{"fused_qkv": false, "layers": 12, "kernel_size": 15}
Rows from block 3 of a small self-supervised audio encoder (BEST-RQ), named by matrix and row number. Rows with one number belong to one neuron. Each number is 500 + 50 x the weight over its row's rms, rounded and kept within 0 to 999. All counts start at 0. Numbers have three digits each.
After each neuron's rows are labels from the 100 clips, of 14976, where the neuron reaches its largest size: "top examples" is what is common among them. Only what is clearly more common there than usual is listed. The data: single notes of musical instruments (NSynth).
# gate: first MLP gate (model.blocks.3.ff1.gate.weight, 672x256), inputs 0-127
# fc1: first MLP up (model.blocks.3.ff1.fc1.weight, 672x256), inputs 0-127
# fc2: first MLP down (model.blocks.3.ff1.fc2.weight, 256x672, transposed), outputs 0-127

gate.82:504523566515501465444530503486555587490453540405520422473544518552486508420452487554539430498474502482494519603460471473550465614478481570505565477526545579474503479569464473477536408526386432429559585519386522537541503471464546528476475465506459531477491521476513547534441464505452573489461547467593517525471499482396529449493516574531582404521473415451527510439456453594489494508502
fc1.82:616516491578634467465506417546506466429464559467428572492557512507490565484502498586462559454507496409564501496488483523556538491463464584508471530539466557447547571457488480503453462530492509427534527469437504534521488561598509515614520505537483586454541453455491536504503550443517472499475501455559572541550472441584511439570531468506508612494493468479530430492508443551568591454472
fc2.82:460408510587454548490487483451440427579387592519460486533507494463383476435571483515522516559500576501548438516541430458491404473442538380505505542514524498503501427395520567591568578452558545503593491466501477440424451434399502512539546477551461453550447489542522515538456433527481543529570506582474581503502488591518577534525460459437502503484558550477477487497511472456501445444535
top examples: octave 5; octave 6; guitar

gate.342:476501455553463483475466551503476477504547594521536445505463499473572497383494528505473468450582478504494544615534495496487529506450521486434429476629451507504638476593428469478485444488590379511500515540416558493560510450472476526404507491447503609494539416513508572472560496476504461539539526420483475543530576512498559432458461499551410458471418475476466463459514457528544575501433
fc1.342:534534440573576591438447435507511539435446454504469530448515524558591531453505437484544458498447518508533580437524531419517611505568614490512501535427507520418449552551444498442551542597511446499469483516489485446520485527500502558551540558567511588463433474433531592450509543499517490539478548429432565531454607431537500545460502515456423508533511481559521505539550547557523499591543
fc2.342:439534518547520471527488440486477438513563518492484499505505422522457541451476545544467498511516562517531431534556535551470502499398586586566529437502452454548460478612525468559542511421576537510538463595463506489446436488557542470449516475417516583650540568607445508519440447484556516527509466479524409491579499572501518455477458499561457453470503413462483548454550463395489445465522
top examples: octave 6; octave 5; pitch class C#; pitch class: C

gate.110:566569465504468461612520452460502573547434488458558428578368462540516528572579561551490508506470552526570498525476475494555519528536439546554562528499575514510416533367478531509536505466509523455467459544521432582509481583526441540544467511471484539518528536482527498484446473560567495532476421525488577556496515545477522577445511485460546584434484531477508546452442504438644554515574
fc1.110:637486495562420464557499516423478438548480490405547409507430483523459528479471565535504517498452520451495462515506506452421481492543492588366524454576533600550471489505437514560493459512522520448469492500542522550507575544558546525468502435519471474452536528553486388583565463473578457517526553574498525534516479518513427488399477606472661507532473498483430468437530496447502572386592
fc2.110:537566516552555522542545633417419501505471514455481508360442554554504469499482483520501462599474471446467465512524532507467538475457504485458485525477517408482586455521461573513535556460582488544465431596579494550576571540541547480501538475473358593555395424474411532431532515500456496558471478470524531504492514466508577561500489519534410493530405497482456488513469475448516501521481
top examples: octave 5; pitch class D; note: D5

gate.631:513467596506433475379489501457415502549582505441386464437455527431446566468512579504466483347470555458544503529484466566478590567512464475541502548561498481478481496482468566519486454470529437510564477529444548561559521428519541523544539517398454535490440479550520480472514516493522597557494454482435509402527440474455491466581468516518554564476481460500549473560521468545470545494502
fc1.631:437502465435486398483552424493511462461533550470434536486608478470490571504512419557607515521429472556509572475498547367460520501610471461434459367446529541577545550496584453571406498474525558487438463524474442429516483618509460495473475423578614586483513483561431512535475518520486548409484516483579449441491426601501513443504574587489504570437640590548511462467502586436461555543417
fc2.631:460481505503593466571482536569501500481433506489492503546410510391546440543448494502513547543544466568525449414552515612557505487481486565618545489540509554418546371487486492521591462504539342414522543521552395528537510406508461479454445551412436529567474523380500469456484582458490601539503544602452511539500507464492488450446489493399577500452470531452523381456567526558473585420511
top examples: octave 2

gate.329:477560509427395502460536472538517450465524571457440517507486518479452497453545532461438539550617546589492426449516443437530479514438472577500530509406465490466468493450492516580412401453462469582575445404492516519577445523473479535521499484451593513442521491484490493420535485585518519444495582537409578580545493447570525597573419435518542530582369573415534434536539471499479489472549
fc1.329:470557511455489489533401425427554464505524508495410588466508488441567462468475432531406489431504523496566507526560402515530497522413490516436464514501420493462448514485567499463476479446519447585498506464456553510548453535428518510470404426584550520535545527540467496515478549548487497511405448558460569615484456510538519459462475427515426534558640526528552490543469503543485546579454
fc2.329:444442575490565520509553517553499498547455437505503542480565519560472470506579470532588545485447474459404524591586541467447569569610490499466517491483494546502585445487481499511543391490548531460508489554461445505421497517455591506509450551444458579507465537463560534410336517413485487553547489468517500460511492503515480522493565433486465572510477469508497549486553516520495512400524
top examples: octave 5; keyboard; mallet

gate.214:515411559464479531497524354567409509580437556497397533442493528499407527525532485521525482484469484494547403590513396461558549471597523482439492471416530447538484429526514500456470611433421446476486491530388446435525478474502534496592495566486563479498460412483483507462445497522500504597487484489508597471468469490511441555476529455397452570480545607476392534487437514572579592542448
fc1.214:502520433533495507488452508612503458448480527425517478514475545531476418504489359467568458499498467493604481520513413498538562486563521514406489572450460490494462505423549500454475574465508460460553548598479502505554504486536546572457470481442518452526458451540492588506491458503542475490472462516484544522556439482521531584594484494464445547499424520549453559568482438533597504520431
fc2.214:566523459517389452531565635525520452453515523594550601505496407546434614545547571497577478534435548447458530406431505536493502460529513567460518513496580534353508440508573581407496493519527504494471495492450534481508559598439450448525590573511508526398477525464548489524402484443483584435516516489499492551508617557490523397444522447607453555493533500527539370542506538528491505572486
top examples: synthetic; bass; octave 4

gate.254:535564420430405503471551505530475504440482520507532568505555478461518499462403470459485392450527641516484558437572435489513483486441534551404521465411546430397458545563484547421589526444553610518519570447527408509549456630529450531500514445484457437471517491567579625528456506464547566526472481461464507597481504430436489462462484474491527454471527557502438543532489433600518543549545
fc1.254:464492493531519463519563501593427455496486385465533461402507542525524455482491501515478490544436478482518517444492528487498473524503493603405518536509533542532474534553591528455472557532515577560488443561527441468631554490487498487511534569487395491526588455511509541519471428421421500559592532514528528554494405370521577489525544501455564545471501536597445583486489484478433474494516
fc2.254:526395593459480494507495499472593493552545629421509414544447502560534498464574521476506463441539435466448522491483427385450504541455473479489486508531506390461531534433501469457516487404547468528555513505428421582449494421490518510548392511494580437516387508532476478448432477531557477452534570480424423413492514568553459539507513499553455408540542467343574502567584552545535468489478
top examples: octave 6; pitch class A#; note: A#6

gate.576:490444421557576557515563464457486516458479368490549462494448534473562450579545444555551625499457425528543490500548468532531434497582467440526421458520486536513543477416394448581514508459577531481534508520487477528442487483443441455522448566407526458432458415485533426525446512552494452542566539496467485494394525469497474555443501516481511525459519402457471432538427523466493496556528
fc1.576:414438433480460562537487510481544525450452418506503481453557544509571515524491483487491551484410493529493475482560405474637598395590460485546473514520465485507558501530457414507484633425475505466576476507457425568474412550478508594534555509451566556470513428510475400505532523441547483556518485496456524535421470427488486567441501448447491571438510424449532506562536554556449448450536
fc2.576:465586370524535519484416463447424485518491424503522500493416474515400631454483484497517465504494556528519540584552555522492450420481463507461487458542574556520461532560537492537487521499556511464427612451480483616507443466495543471478553536548481491420524464445547519424534539433484428609415525552435527538535477479425574391499499498561459409523477512461484484487486456384569430508420
top examples: octave 5; pitch class C#

gate.20:471485471474561451515607416501460556467545515409441491484412513437446571477474497477424506446544516422495554470436544388454574487585512471532531366499366538457482503510465468544544474469473461502535489507420554472427553479466481534478400506516539407509445498507378531368522452491576487474488517511459441425556464507477555538528551511560462526433498634505489461449490487400494491472504
fc1.20:416528424587529472475500527481536561480514384485505458507462476545551399518502527533560427533514527498551484447568502468505522430521560567476511485419578408479567457472512495472484583506441565474520543611489537525571545460467422581508499485458489462479506454442499614468570499523495522469361528498450545426494521494437515520591590519470570544516494470496520508479509538525651486533489
fc2.20:624470410503478508564486491485475454477389576580521518411458525592535620557538470459474438487527450552510594512477520421480443510512454517487574485485485515536378601560484487446577548448582415473481517514570456462525444439470533504534447566532500522545429529470491480451459442557512488533532484510501481549478493458587449469519517470484503419498489525419525568504532557402539521553507
top examples: octave 3

gate.514:487555489591473596561534429406428422476499438533482448544512558582569505537479503367562481485493501429414585423479455441477567496611526406491478503426466495520516478473495589438527486508513434528536499579481476455528453511504489489556481516503580473492478442584462530495433560627506545492420480503523465427438519433483485475506571454445554451564483499433549484618574523487541522529471
fc1.514:467574552532445523467591424371465494503536487529460380534510478523496539518468520456433430444489489543444467516588517465484523473539509492479355499531436493476432483431493509453496450447394496474528511590522442492437469550449539479491495502445521473565479442567555467537521625480488491547474447530497424510464503519419548494510505418420524509576424465570572507539589579447412559492552
fc2.514:538474597467530522517456551520506460542484495477587537477427442469432473467455456517469512570479507481490503424588515550563562553509481471471533588582526456507553514444482467487454515529440409518564513500414464417495499505534466479404555486487454572538531591474420517517544484525407517500388491415518509537505580461560585558506433583447531463481556556487479533477424571552534503428386
top examples: synthetic; bass

gate.609:535490537565504477524661495580424496542520441449461506402481500475570577484505481508484584447423493441510488528474470510436548488444427531584548497588470549478512506505530465557511520450541441559408465555498495486475516550533577596523454444529617547505582485548537504492478542396467533436530521581468528529555531436441470436534594447581536515448443490558585552529436468545502493527468
fc1.609:527528435578517518424659481507416499457575495553469477490554448494492495562525502491499542519545480543549413465463484424514521513526489445517571542592540531438488531466505421574528487450478510430577527553494561532531464476588423484483571401604543414592481493475459554507450492452472563446535491605494489462435473420422505469575572462504576450453493455493483529494375447475532490517508
fc2.609:533544579470485478466509544462555598497464532440515446499594505520397540527496531473473507498535444546494564537548450458509460520468513550497364480502496520599452585588511580521533464547460551528479581509478485581453413478491604481497445496498504532462535562524463551501514484486499506458491531446489432495431550542486534537488411521552439510482510500508558570518564492621420491579522
top examples: octave 5; octave 6; pitch class D; pitch class: A#

gate.379:578505460515544447510477476505485511540379586539535561614517494482599463502503420392589489520563475513575478485546446506562522543618574525474490515471450528445461505500515468558518470547525509459580471487469506499468483487530447516460437508469491479455580585579556409549574518482442508453515468546500436513513469471622537533673442485559423504517433502514468420535544478442551495399500
fc1.379:533481461488535490465466498532562559506483524532510436504409421448479447490430508409513488547463499522514399466556538394461543453593540510461504399537527526538461456510559498532487437471556530399495493444465495450445501561414506490458452535495494504484468510535584471437562474527542464489473428575443484441546574500483551499466434468524443553499515479547466514429462556517488431422527
fc2.379:444480578417422480553425512425435532477559429541469474421464490473463581458522500500468606515490346497516530450521533521518603523568440497503477505402386471519486507575524542578552477537430495488539514436492562547482571531525462463506499464427529484465488483475576489566464443498424529436445487511456408503510538515535575468520514421435493491544477486515473419443451536554356531563460
top examples: octave 3

gate.76:520473476491449608542455505590556512492480498478510498461514454565481510448443526484587539523536513553582490494554432533453456526595527544516478486547457489554534440435478420554548487569505563452482478435451560490495543548475556481527367490532499513460482493446517508579547463509595374540467541509531531517493509521535472469437559458513547490506542492532501451452545548406442488459575
fc1.76:461472450415464501466512478469510384414458374532477410459511517463489467545500453426512551494527474481491522533540421445473489500562469484549528525464417480502491565402482620594494531533531542540460510495434570447462560512500552478531446612565509408496489447434509461531515560525500481536582518460492505521533475459461431476430536480471438541505520510450534547493423608439408500515516
fc2.76:445527569406519472574482593473590570529494501484590465544440529491507541544543470539553476506458420448454502552516527497521525522504494556458422548484513494560469492532508424527521534471504630449523463444542547572441479504529525492472548422519543531440453458515516461453497444432430443475516542496367504488502512598602531470576563515485496540478511464551423463503544433545561488519401
top examples: synthetic; bass; octave 1; octave 2

gate.58:566408511509434512527440484496483468444522457409474444458493511481599516541551484520555477462397438460512489500544557539478517493415504505520486572457580548519516489532482368475496454436500521449474427488454556548475500446536444480535489572514481507457496491439433497501530480548508530481519533431535514519538489453443473583486599377565511461582528456491502428498474491533505415524459
fc1.58:456525435484482476560495480490448513592476464540491566498462552484470482589439531456400535470549484516536541500502451465526466520505391478468470450467565461409508464482561541561458550498531464466500505477545456478496557502520460435472556463461470486572467513529474431465428590530518411495507442556471514421472453514513525464454504588496473535432538560447547472469478471432519478441493
fc2.58:556492447502434504530630505492535552515608434503488509511507496518604487490467569498435464487505455572446529448541495513502467500380465511469559552441479496543470558508527593519434525498537457474438487486518514503505482515453491511517514579518579492445496536474612504492547444555553426456438511388493578514514390429444586539465493444548463425495509482437553621552431529475501634540504
top examples: octave 2

gate.173:497479512421474502500560410493548424578534508539453514503627529531607482549544513509466488472475476633526589534570614416357540493518566481478539437493426541594547459533560482531607504607435393465525564491505589525490446505494407559527522483492492486567535485463491546516466534518383495561559565453455496427489477482406600537487517530501472491485511591512471528585495479525486520489533
fc1.173:498530514571531524516436569508449575396527564451519458458438543432385546469424484523466575502544520348459483491404345591531458496544488509576455550504546462381541502569456544472470561435499597471456453569409452587533529471457536499472488475504462461453530573518561438474440467429569509438453469513469543506554551533637458456478450481431467516543425511464549467419498539451503481506521
fc2.173:496517491547505567507571463529550469517512444550417517492566449496538451510496504637475477516581451463572450518510623386517508471502520449493490426519579546503497515409471396541501519481597540561547451460526566480567408428550409463560545452594514404466533505502388396409543539579460432546489510588455467444478490517397493487458480468482567542513601523507369477521515482465492457505426
top examples: octave 3; brass

gate.120:550507514409466561509493550599524408499495543511496440570519435546550511487489527584493494560469427539499506551605537463462481532444535442558540489503424519454515538493501549480470518490489486595477449444505598493461483555454593569562541547515519467553457616579450572550526480478446514525532495452552511419568507485454385457468538565456451461517604568447498505521452478485494547501529
fc1.120:485613454618551444490567557546496564431440539502465551503519499496511496447462396475534515493520476504476466446539566547459472582616494547469485581493515527453534582479558480444525476470513457442570497587493503472541530521516518478557415473434505524448494495488442550549478461490508535455534608549512505434496517552515513451471426499409553510458504430537539459505494429508440434448593
fc2.120:518512442407347529547463473538580426505453415507507457457446481552520558499535567466511442515462579491532418494585480436464419483451455448545510474478513446464439439503403526513490492458561452585517484353437457508486452455442484479480610458558502513577478503526436468473495564586533479576409509474538453460428396540474407529383572462506564461399548452492440595525548440468450526513428
top examples: synthetic; bass; octave 2

gate.372:453549458483471428494594419512456497423627587496436543489454432512522499517531459540439554465529512537465469527538495457501482513471417416454468408507519566485523481472581558493488480606439450403489505563549535434484595513616507454503486498628455511551502529411556484424462483368468528468459492443503545550479458479508432442445568515529460527452465483468501444473542525498474501478596
fc1.372:500534447508415515514443538586458535513448518548505498504551538456505535493561600494556432587511435501487574486475543433552470518534572436503503537478488430486489463431481556564509383479389438455418409471581423337523433444495533470523518488413580487524487443492529535555484476530420464521478480425550387546537494434520591371491492436450490520460515405491436449508534553540456517567516
fc2.372:530510518510530570468497485481517491485468503503567592400414513538448580520435488408509542479463556501555453452416488537395526463492472416591547443450545542498389471577489374452572560447494466435520565607523593520451423629638481428569471598517459554453486553396551607448502533498563489510540470483487604488500508467514477526473475542455579524536442543446545497502521448485501496467420
top examples: octave 2; guitar

gate.87:477446457481502456565465496506537622536539590495526453409497504527486519501533501541539515552497534473556465520478564571429578427434507449524452491463463484423490485436447570570427556524491477469498497530549521481479572428520438435549434595501514539566589461532438539371457474494516517503498536540529532618457461480471509554495485528491456456599425529581490556449563566513472522575523
fc1.87:530534595501537542569446562474556568420397636497548553436577451524444475477473493495507385475492490507504464619488512469403524477449381574503437471434489522443465554525484513490465558507426565484460467519550579527459565492457484477571505530462509554565508424500575494482454440504452455399470496428487467553430557580554495451512435511632469524494471604571444493520489440564407487449518
fc2.87:371442445491500537413490501500441515421487496496442504559460525494505464447528497499559532464507513482442544503497478581581402456461563528457439447449465457476515486435507490394475417485451511485419526466458536533468561547442506611473480483418599560478594457471475481538420560586496512529529410461467555477476458483515480546545599538481443445459501493563484472535544442504448453447449
top examples: octave 2; brass

gate.285:510564487528419550517476542453537433600556598427450544518560471511514494497539479452540452432519477567412502586533443564492475498485514539477550441403512431437480551480573487355504537482506511463489475478559503504523588476484393513510576512588554450439448427548549423529559445523442509498429428465506509496486545575477606553493499462482524515441428564508455459451428525494566534477567
fc1.285:495549488601384516494429522416496474605395510466500455520570473509562492476470462489527511440527462583387524492535499547475495512483479497460570488407527383419503519498597484438453527451526539475543470528515469487523534455446414552458565470530480486410524399558568563523476441535449493566486425537521465556555509474506610543522558504470538574454437527498473449466496559521630609455512
fc2.285:500471471519529537467487468474347506483478510539514459456390492473516562501458549468562472479520470487519524480585517556475472525549512511455543550437450490499462496485462556380464461499415429441405611474491515503514464467535526456476456491420457444419537498428617559452514507537545459510529549555413468479517542634457528427455502472487446540480550560538458442527456469573452539531469
top examples: octave 2; guitar; octave 1

gate.640:431511455511446475557546468513513496490418409487528521475574540500508443503413577524480482569533458414475512586479557534551415465461586544468417452458541489400509570508449499412522496509414457408493572540530451608519533407491526521526502514507412476641488465474496520453546458492531518523476465425546516466548505569525551444530505536465598487550463563500529453482492588478432564574530
fc1.640:533591629570582561449538614477503469538437483435515493512564528467491488502513520541550451459583459484467583508519536477456515521474584494584475409506550465589486600520475509505546554613499501551554480501481493539493501459460507528606537466512643555499575540420490509529506487420486571536450528493380460547479445511492507503474483494462530490495496497531457535574407538485465437503440
fc2.640:529481504552473452506525424576504539511510589599449508505439469485513447467414449472514583611538475390493497504447501452477494462516485470441521568507424489449467438427585418417548545433516454459496591503529532481478486604563439471377427515426490486517490492596496564456532528597434570537560417472489466454554485571564578453510516500515476552532508493483458427445486530494505507550549
top examples: octave 2

gate.3:447415470454482515428441432459361527523521504463484499561524508491446464548555442456455455506481474559471489568463520525438466308502443470495533470397408449575506527571521447522443544444522506453551498550482454545527513466459483523542506534458440520431443476562479507436494616527561459541440392496536515513487452524548460388524573527483508550485558415477466561490511496548495465336497
fc1.3:493461479649362450473465595445536541494578526488410488474472486544449475460529526541532533603449486442507526576537544421546538482433462504478516490534457545540474501498464531467526616501466459524579493450473608595496376437514418491533525626518541531550563549483517464517481558531495572482524381490441465507513453578605480469521544503434480492441512582495543510484444547510452551528442
fc2.3:467540491416525620499568466495625420546421561472542501587480550522609518525482456539528477440406565486488508492506524561501523522443470482486445464464481448400539533607501531587472441570544435456414413523512443447441511505561521393555501494508454510494501521433516429481563542535559478523406471453642503490559446485481430591400606426414540452533604533612430558534481504475511444480465
top examples: octave 3

gate.634:427519502516458475568475489526454480481536492486470483475544550463567542491429521523505394383419543526458515510464572474430528549503444478533524508493479490486543363659532529458468533552505465505609560489429472441535526404556506534497510484528513450604432504508525567448492469446523429482483533461548578429597535474505499537500482413579514509531449401524549537508498452473453526546552
fc1.634:452615507558468592559549451474464464388490535475455503444500545497585593599477544606505508468538517553486608451483411465548548562468537444503582493398531531437568410553428462481439554498538502516481510460500438511405557466523494547439530570547488520562438545513470509426479517396522449472452540452485482470529565494533483480432459379558480414443517522436525497516546499451411574570564
fc2.634:479460500555519587440455452450527464507467459451474441463496437545435499478454457538463500455500451528529473520502456497549507483483458522510383463595531468495607527370561489511413378539492428548474476494538512408523509589568481504553460484572453609500510463534531488483424505510495530517453410507465439442447458562451441449583535542451588533574550502506504569524408454533564455571606
top examples: octave 5; mallet

gate.213:494455518502451607505493559542573467506453499577484544418512491450545535428438531449455492513484484449454555441490552549402484513539507540423538449490499495551466385473563525543525496518516526532569512468533525501536444561486488456530539473468552544470475574592452497469641481535504454496521505484396443476416449530496590470550529531531476536511463541415425526489502506534472463657469
fc1.213:421555421546497535475457486539431462524486547422573413465479440590563463571441565452520473499513507461433452569529490518460542513487456524448521482524583488454509446437499548466522468498584473399449620434427539524462525462490431499526527458534489544479419468409486512485436549513489543505551427521518583496578576442490547558461571480480479441473431479553515515445457559550486432463521
fc2.213:550530465523514594452499462537465520491537544494475525512510486433545466523542439524470568521451516553511502494479396568498489489513467549593533455453566521536556509530598545447488482495494523545435481524534495554546547534479598568525555565419467456466545514458581477528443542506530572528408608563439463495520471559529508431553534489481600530532562558566541493396473383472555552561516
top examples: synthetic; synth lead

gate.310:488452508558487546532372542511532524529465511528538440522591494362583558609414493523526447418534422519498402491484549558535531500524419567453489460525509540446593523473529466483488475497505473516548552508499451517464505396416480464485510486511465558581402530468493450533518514514459459448541404528513430497471507424494580509505565498447460522525597554515459523499425405479537505494445
fc1.310:554602376466545614506569534489486548525502428527479566495465460541501447442619514567555529559519428394482527497520462528502599437517544485527513480450547432488462498546545534545492495532420498413481560440463574586556539453537518485600566474490545408437572519496540488495512519402583417516504521525477537411481464541492497556554525455406528580525550457513431510567510532441456516571476
fc2.310:548487529554509493560507460571524476461457559518412475540477500482477529557451511578503542521486505465493468535535525506436454526511483486457514481609506561455535522483516451506503569444562523469425450474433420441525465519441439428446371453502591528560462463504453552516514507521474601470493499474560415631485505513612543513494562432529453514504446467475508621468474441420569518501458
top examples: octave 5; pitch class A; note: A5; pitch class G#

gate.551:535452523604461528568475524457500584597519509483537430439541443512464547432460556524470535425611454498483507503510508535552433527624402472545422523448529512380510460526425582520528530541483477531429467441490489587474535549461547467481406517480538498405584529516498501538535544432459478496469572404536373540487474538522418467499535519471478550465421473533458501625474508388448516476506
fc1.551:464516429561455478541533470563541527550445502428473470478474477541549577527501536531504423440583510514518474500496571529555528481566386479505445481480589489451494438581479538545461576554502478581527508431554537454534517576506522555445439563532498572584490502525581463484591553491509519528499490494526429534480452620514497442479581546521515583441504476537464475596578539507432510594399
fc2.551:536562504550493555541483547523484472386489565496524487402541586440475383490513466449566501471519449550564482451449614469499460547474470465484601476485514516504555471336476503554415501554423440545401438395518473447493516470595441488516522481464503388450454537463507505448533485510418526434537558552443573579539501458463629489482520462399513468503521540511536478467538418526494526533385
top examples: synthetic; bass; octave 2

gate.484:499437474411544507618477544473467503511528498501469463499598435410554546454524532489484540476492488479425436565546515604484529518392388460447486502536566563496500558455399543586504447520455452488500577440442450430474435499504449497482531388529470487490417522577531448471478430509451480505472548516575499444515565480467576539487536454357423548488537509518482491577489525455504564421498
fc1.484:407521572426484510482490500458455532512500451497529502563586434394519446434567512548568549431539542580493426488626487572508484566439513479556532486462490573517516454537383514479472493471442426544523480459428492442469360496492501490537554473467546510505490526532475492555505444475461492502464566473426538454494602577483446560474428479463431497399489589474497544573568428487512538432463
fc2.484:535460487563468492545539484522468482458556508448484500463424589527526514594445391532474434522525552538477570480460500458577495414553504473516442485524518580530577558504518440550528429382489462532446537446551433565461517440517462539515526473534516450467501474510475473550423453442540535531584404511486457504538535508588483469569551455550547448601527471401490514494533489499420532538511
top examples: synthetic; bass; octave 1

gate.465:587552550477516548570499510489558453530538501506392543472404562512424406517479470558493427479430431463511455428533552411454577518515615546524456493435474519490446538534449487455493511519473551527448501489446482529540457415496541544551497405475516429541619519394569461634477467526556445608529444519471380513514479449420485541453551503499538548514559532540436562520557459487454467497500
fc1.465:527610546509599512476609603608442487478478592486502557477435547479560442462525508400536565500428387487510507423470534462536553494492514614550494466472497548493526502455482550460426538508463478521530547455410417553547470506468418414612466411549470400537561633562486496484504520518541488489479447603433432436564465536506499529510516452444461530568611551547410489521539530551458527429540
fc2.465:425582482511459491482476445496450509597484542546455386425597451477430507469582406543542506435531479493401477520473539471508463500544530471583545532506468524479439428522539479481507484504515612539522424500528521446526525505512460501476615548518393519531470460526395577413527608495472486533461439452506499567466469484488451461541446543513535460530487561381556495503494464520488487496424
top examples: bass; octave 7

gate.108:456435429537517498455581469512514472499524421453531458343523538453509609446497503563550542513369442530516409499493557539535508533541468465511484422471540493541482497496492490519428525535481582556459608443518558582482573558461579487447421459521482491435536438518397551500451454523505510459532492488525584523500457517503474406482491546435431515491580493542550413513545518440445485490525
fc1.108:489450474510492469501534470513520560436482439504555463470554493484512503506506408609542484460438488512510461425591590575553480546509504551464474507450487561512547474575474531529406631496508526532458500417450599462469569487532546438465446467529586494456553463503479544523426497490563514540597534482564506452478464550553423429465494505492478533496549483537523433548546576509374469515542
fc2.108:518581520449512432515504538531550449544519571497502483632442514471506449532474570520509484453522475561471510560476524449399430472473443462520535556568492510492427498447479461620519614613568512537561518494537445541484525601441475505571392579462580493419529492481407461489567522484514525500433525453421517497464526508542631593401497512450501553555552523507490638504529416474497532595488
top examples: bass; octave 1

gate.502:480516525465432513541465542550447597495564531467524503527459427461538441557585477555539482495518504491564612525512474532483531518617536563546580525488461501477396513450555496473522414567523481551534504466493514518511442476513426407519520468504578538480519560458468451435429416497442497524516486429497449553549506440513515550386478528484572518469406473484499488451577477490549417516426
fc1.502:358569419502613603522518484463512508497513487520496563589507488450534513527580484416381468453418469545468580428432504452556556547593431628428412563449500478438567559478464492465574515550550532505457487513440441517582487472544478622435520487513462490537499513555495557480521424521591475492416502502358433506501450525577553577502530559571525514550487514490556450426494530457517519511492
fc2.502:582441428474467415519640459541506515592388557448483438466494541409467512526509508533468546587537553457508430544455519512594529486432493494483561553484523501491449446506502475459485471490530450499454503411444473441504498542448570502549452605436498479486541432537482596548478488419421524427545446509523487497406445526539471468613506436410509552418471533430472490533434519643466479520465
top examples: organ; octave 1; pitch class F#

gate.605:589491496461502530432476512512488490490470570458502533482441523475487525557471508487506553523472511539522492475578532518454456535448531505478527497470411594460533469512440491554500490495589504476489518443474490495451563564536544512654398460533467506457551548577462572537491481508501458501524457525529506573588492462460499463387481625505422530485436532495462556478604413523425439417497
fc1.605:436470562446557391584590464424476505555474467487531441501478497440387479455489511578552462384571440517496535607386463541547464493533459459505495396484552577493500505561514396542505478447546484564519534538516464473545517491588446504418572557584563501499499468522596405484416507530518507505474504428526493470521604534410515512545476393480463549452514498573579507530537459507573537512416
fc2.605:470477463532565549535535504493487530439556558496536574453495552436510376431508555535548502470525572514580526538478446433561551532466527424496476405499487482472534465450553575496498463555547438505545489501579490535512453563613527480613486460518479495426579452484363435504527545537474541443511446457492519595461469432551489552640515545516484532529440475467473480539531493555518466560529
top examples: octave 6; pitch class B

gate.530:475602477517549525568523599529506445482593455537484529512487545527482395477435473558388488494571473547498505508450428591544494506485478503464552489512491521522590530457538476539428462545451504578527534502464368473460492534541464464463576405551488437567524438472482497451496536530462382417448465597493432460419420468589550582585520542446461564599556418619435530422463472502524585414507
fc1.530:552483478453498525512545456486527444482571514429471477486462500488488579504481464555482545447483530534494550440395519537456521468562482467487456514498487579503506453621520490572530493549479547541463519504427570470416445501530494426456563534563516557422507530413475467462450554488503423484573581563581467573556474493478508555528449481539474387385534441415535491499511562487555431451492
fc2.530:570517481490535444523543522554502525454468485424473490459536499578528478487515575473560565514425371578394482425542488375509585495518435488516431491466576414537513542490510453527514508469476466556511557447489523501504559543520529504553519446497447463488492537492462528592509486609606589503486453604526517528387433517631481478432543491534538589517398479514483570489543540477489501555501
top examples: octave 2

gate.189:473510547490495462553476471448459443493534546513552455488483537425522479509535529585601463612590497496503522535474455522575465417415471460517611589467576510490519546497592514527438441473478534421549525562517446517618515532555476532553483506458520494554522511400536562531372545401524507550540438423463515413523556536566472441529485458409402462467442504470484508573593570552433550532545
fc1.189:500596492412423569536560435498558511538478461503550490574609541518471504421516432558503446530527438433500533570477498412439524518549459486442486480433538566450529475513466463481497583472456461507563501527508547525496516479481413507504467500543557492516407436494561496449584477506451505475467443469467439565510567501513492497526446437468521553475405533542495514515530632405576509528418
fc2.189:574500579493537502541451488446557538430513491455436487451431418530476486527462529439460540500482544537505510523484576516472561477552600510535523581414467438557426511463509498546491491466495503491498555431499491481557512561450494584452511446486386438413578479493508565505493513465527570445479591449518473500400524518532586442504531577512488489407492494508478540515492471594558481528511
top examples: octave 6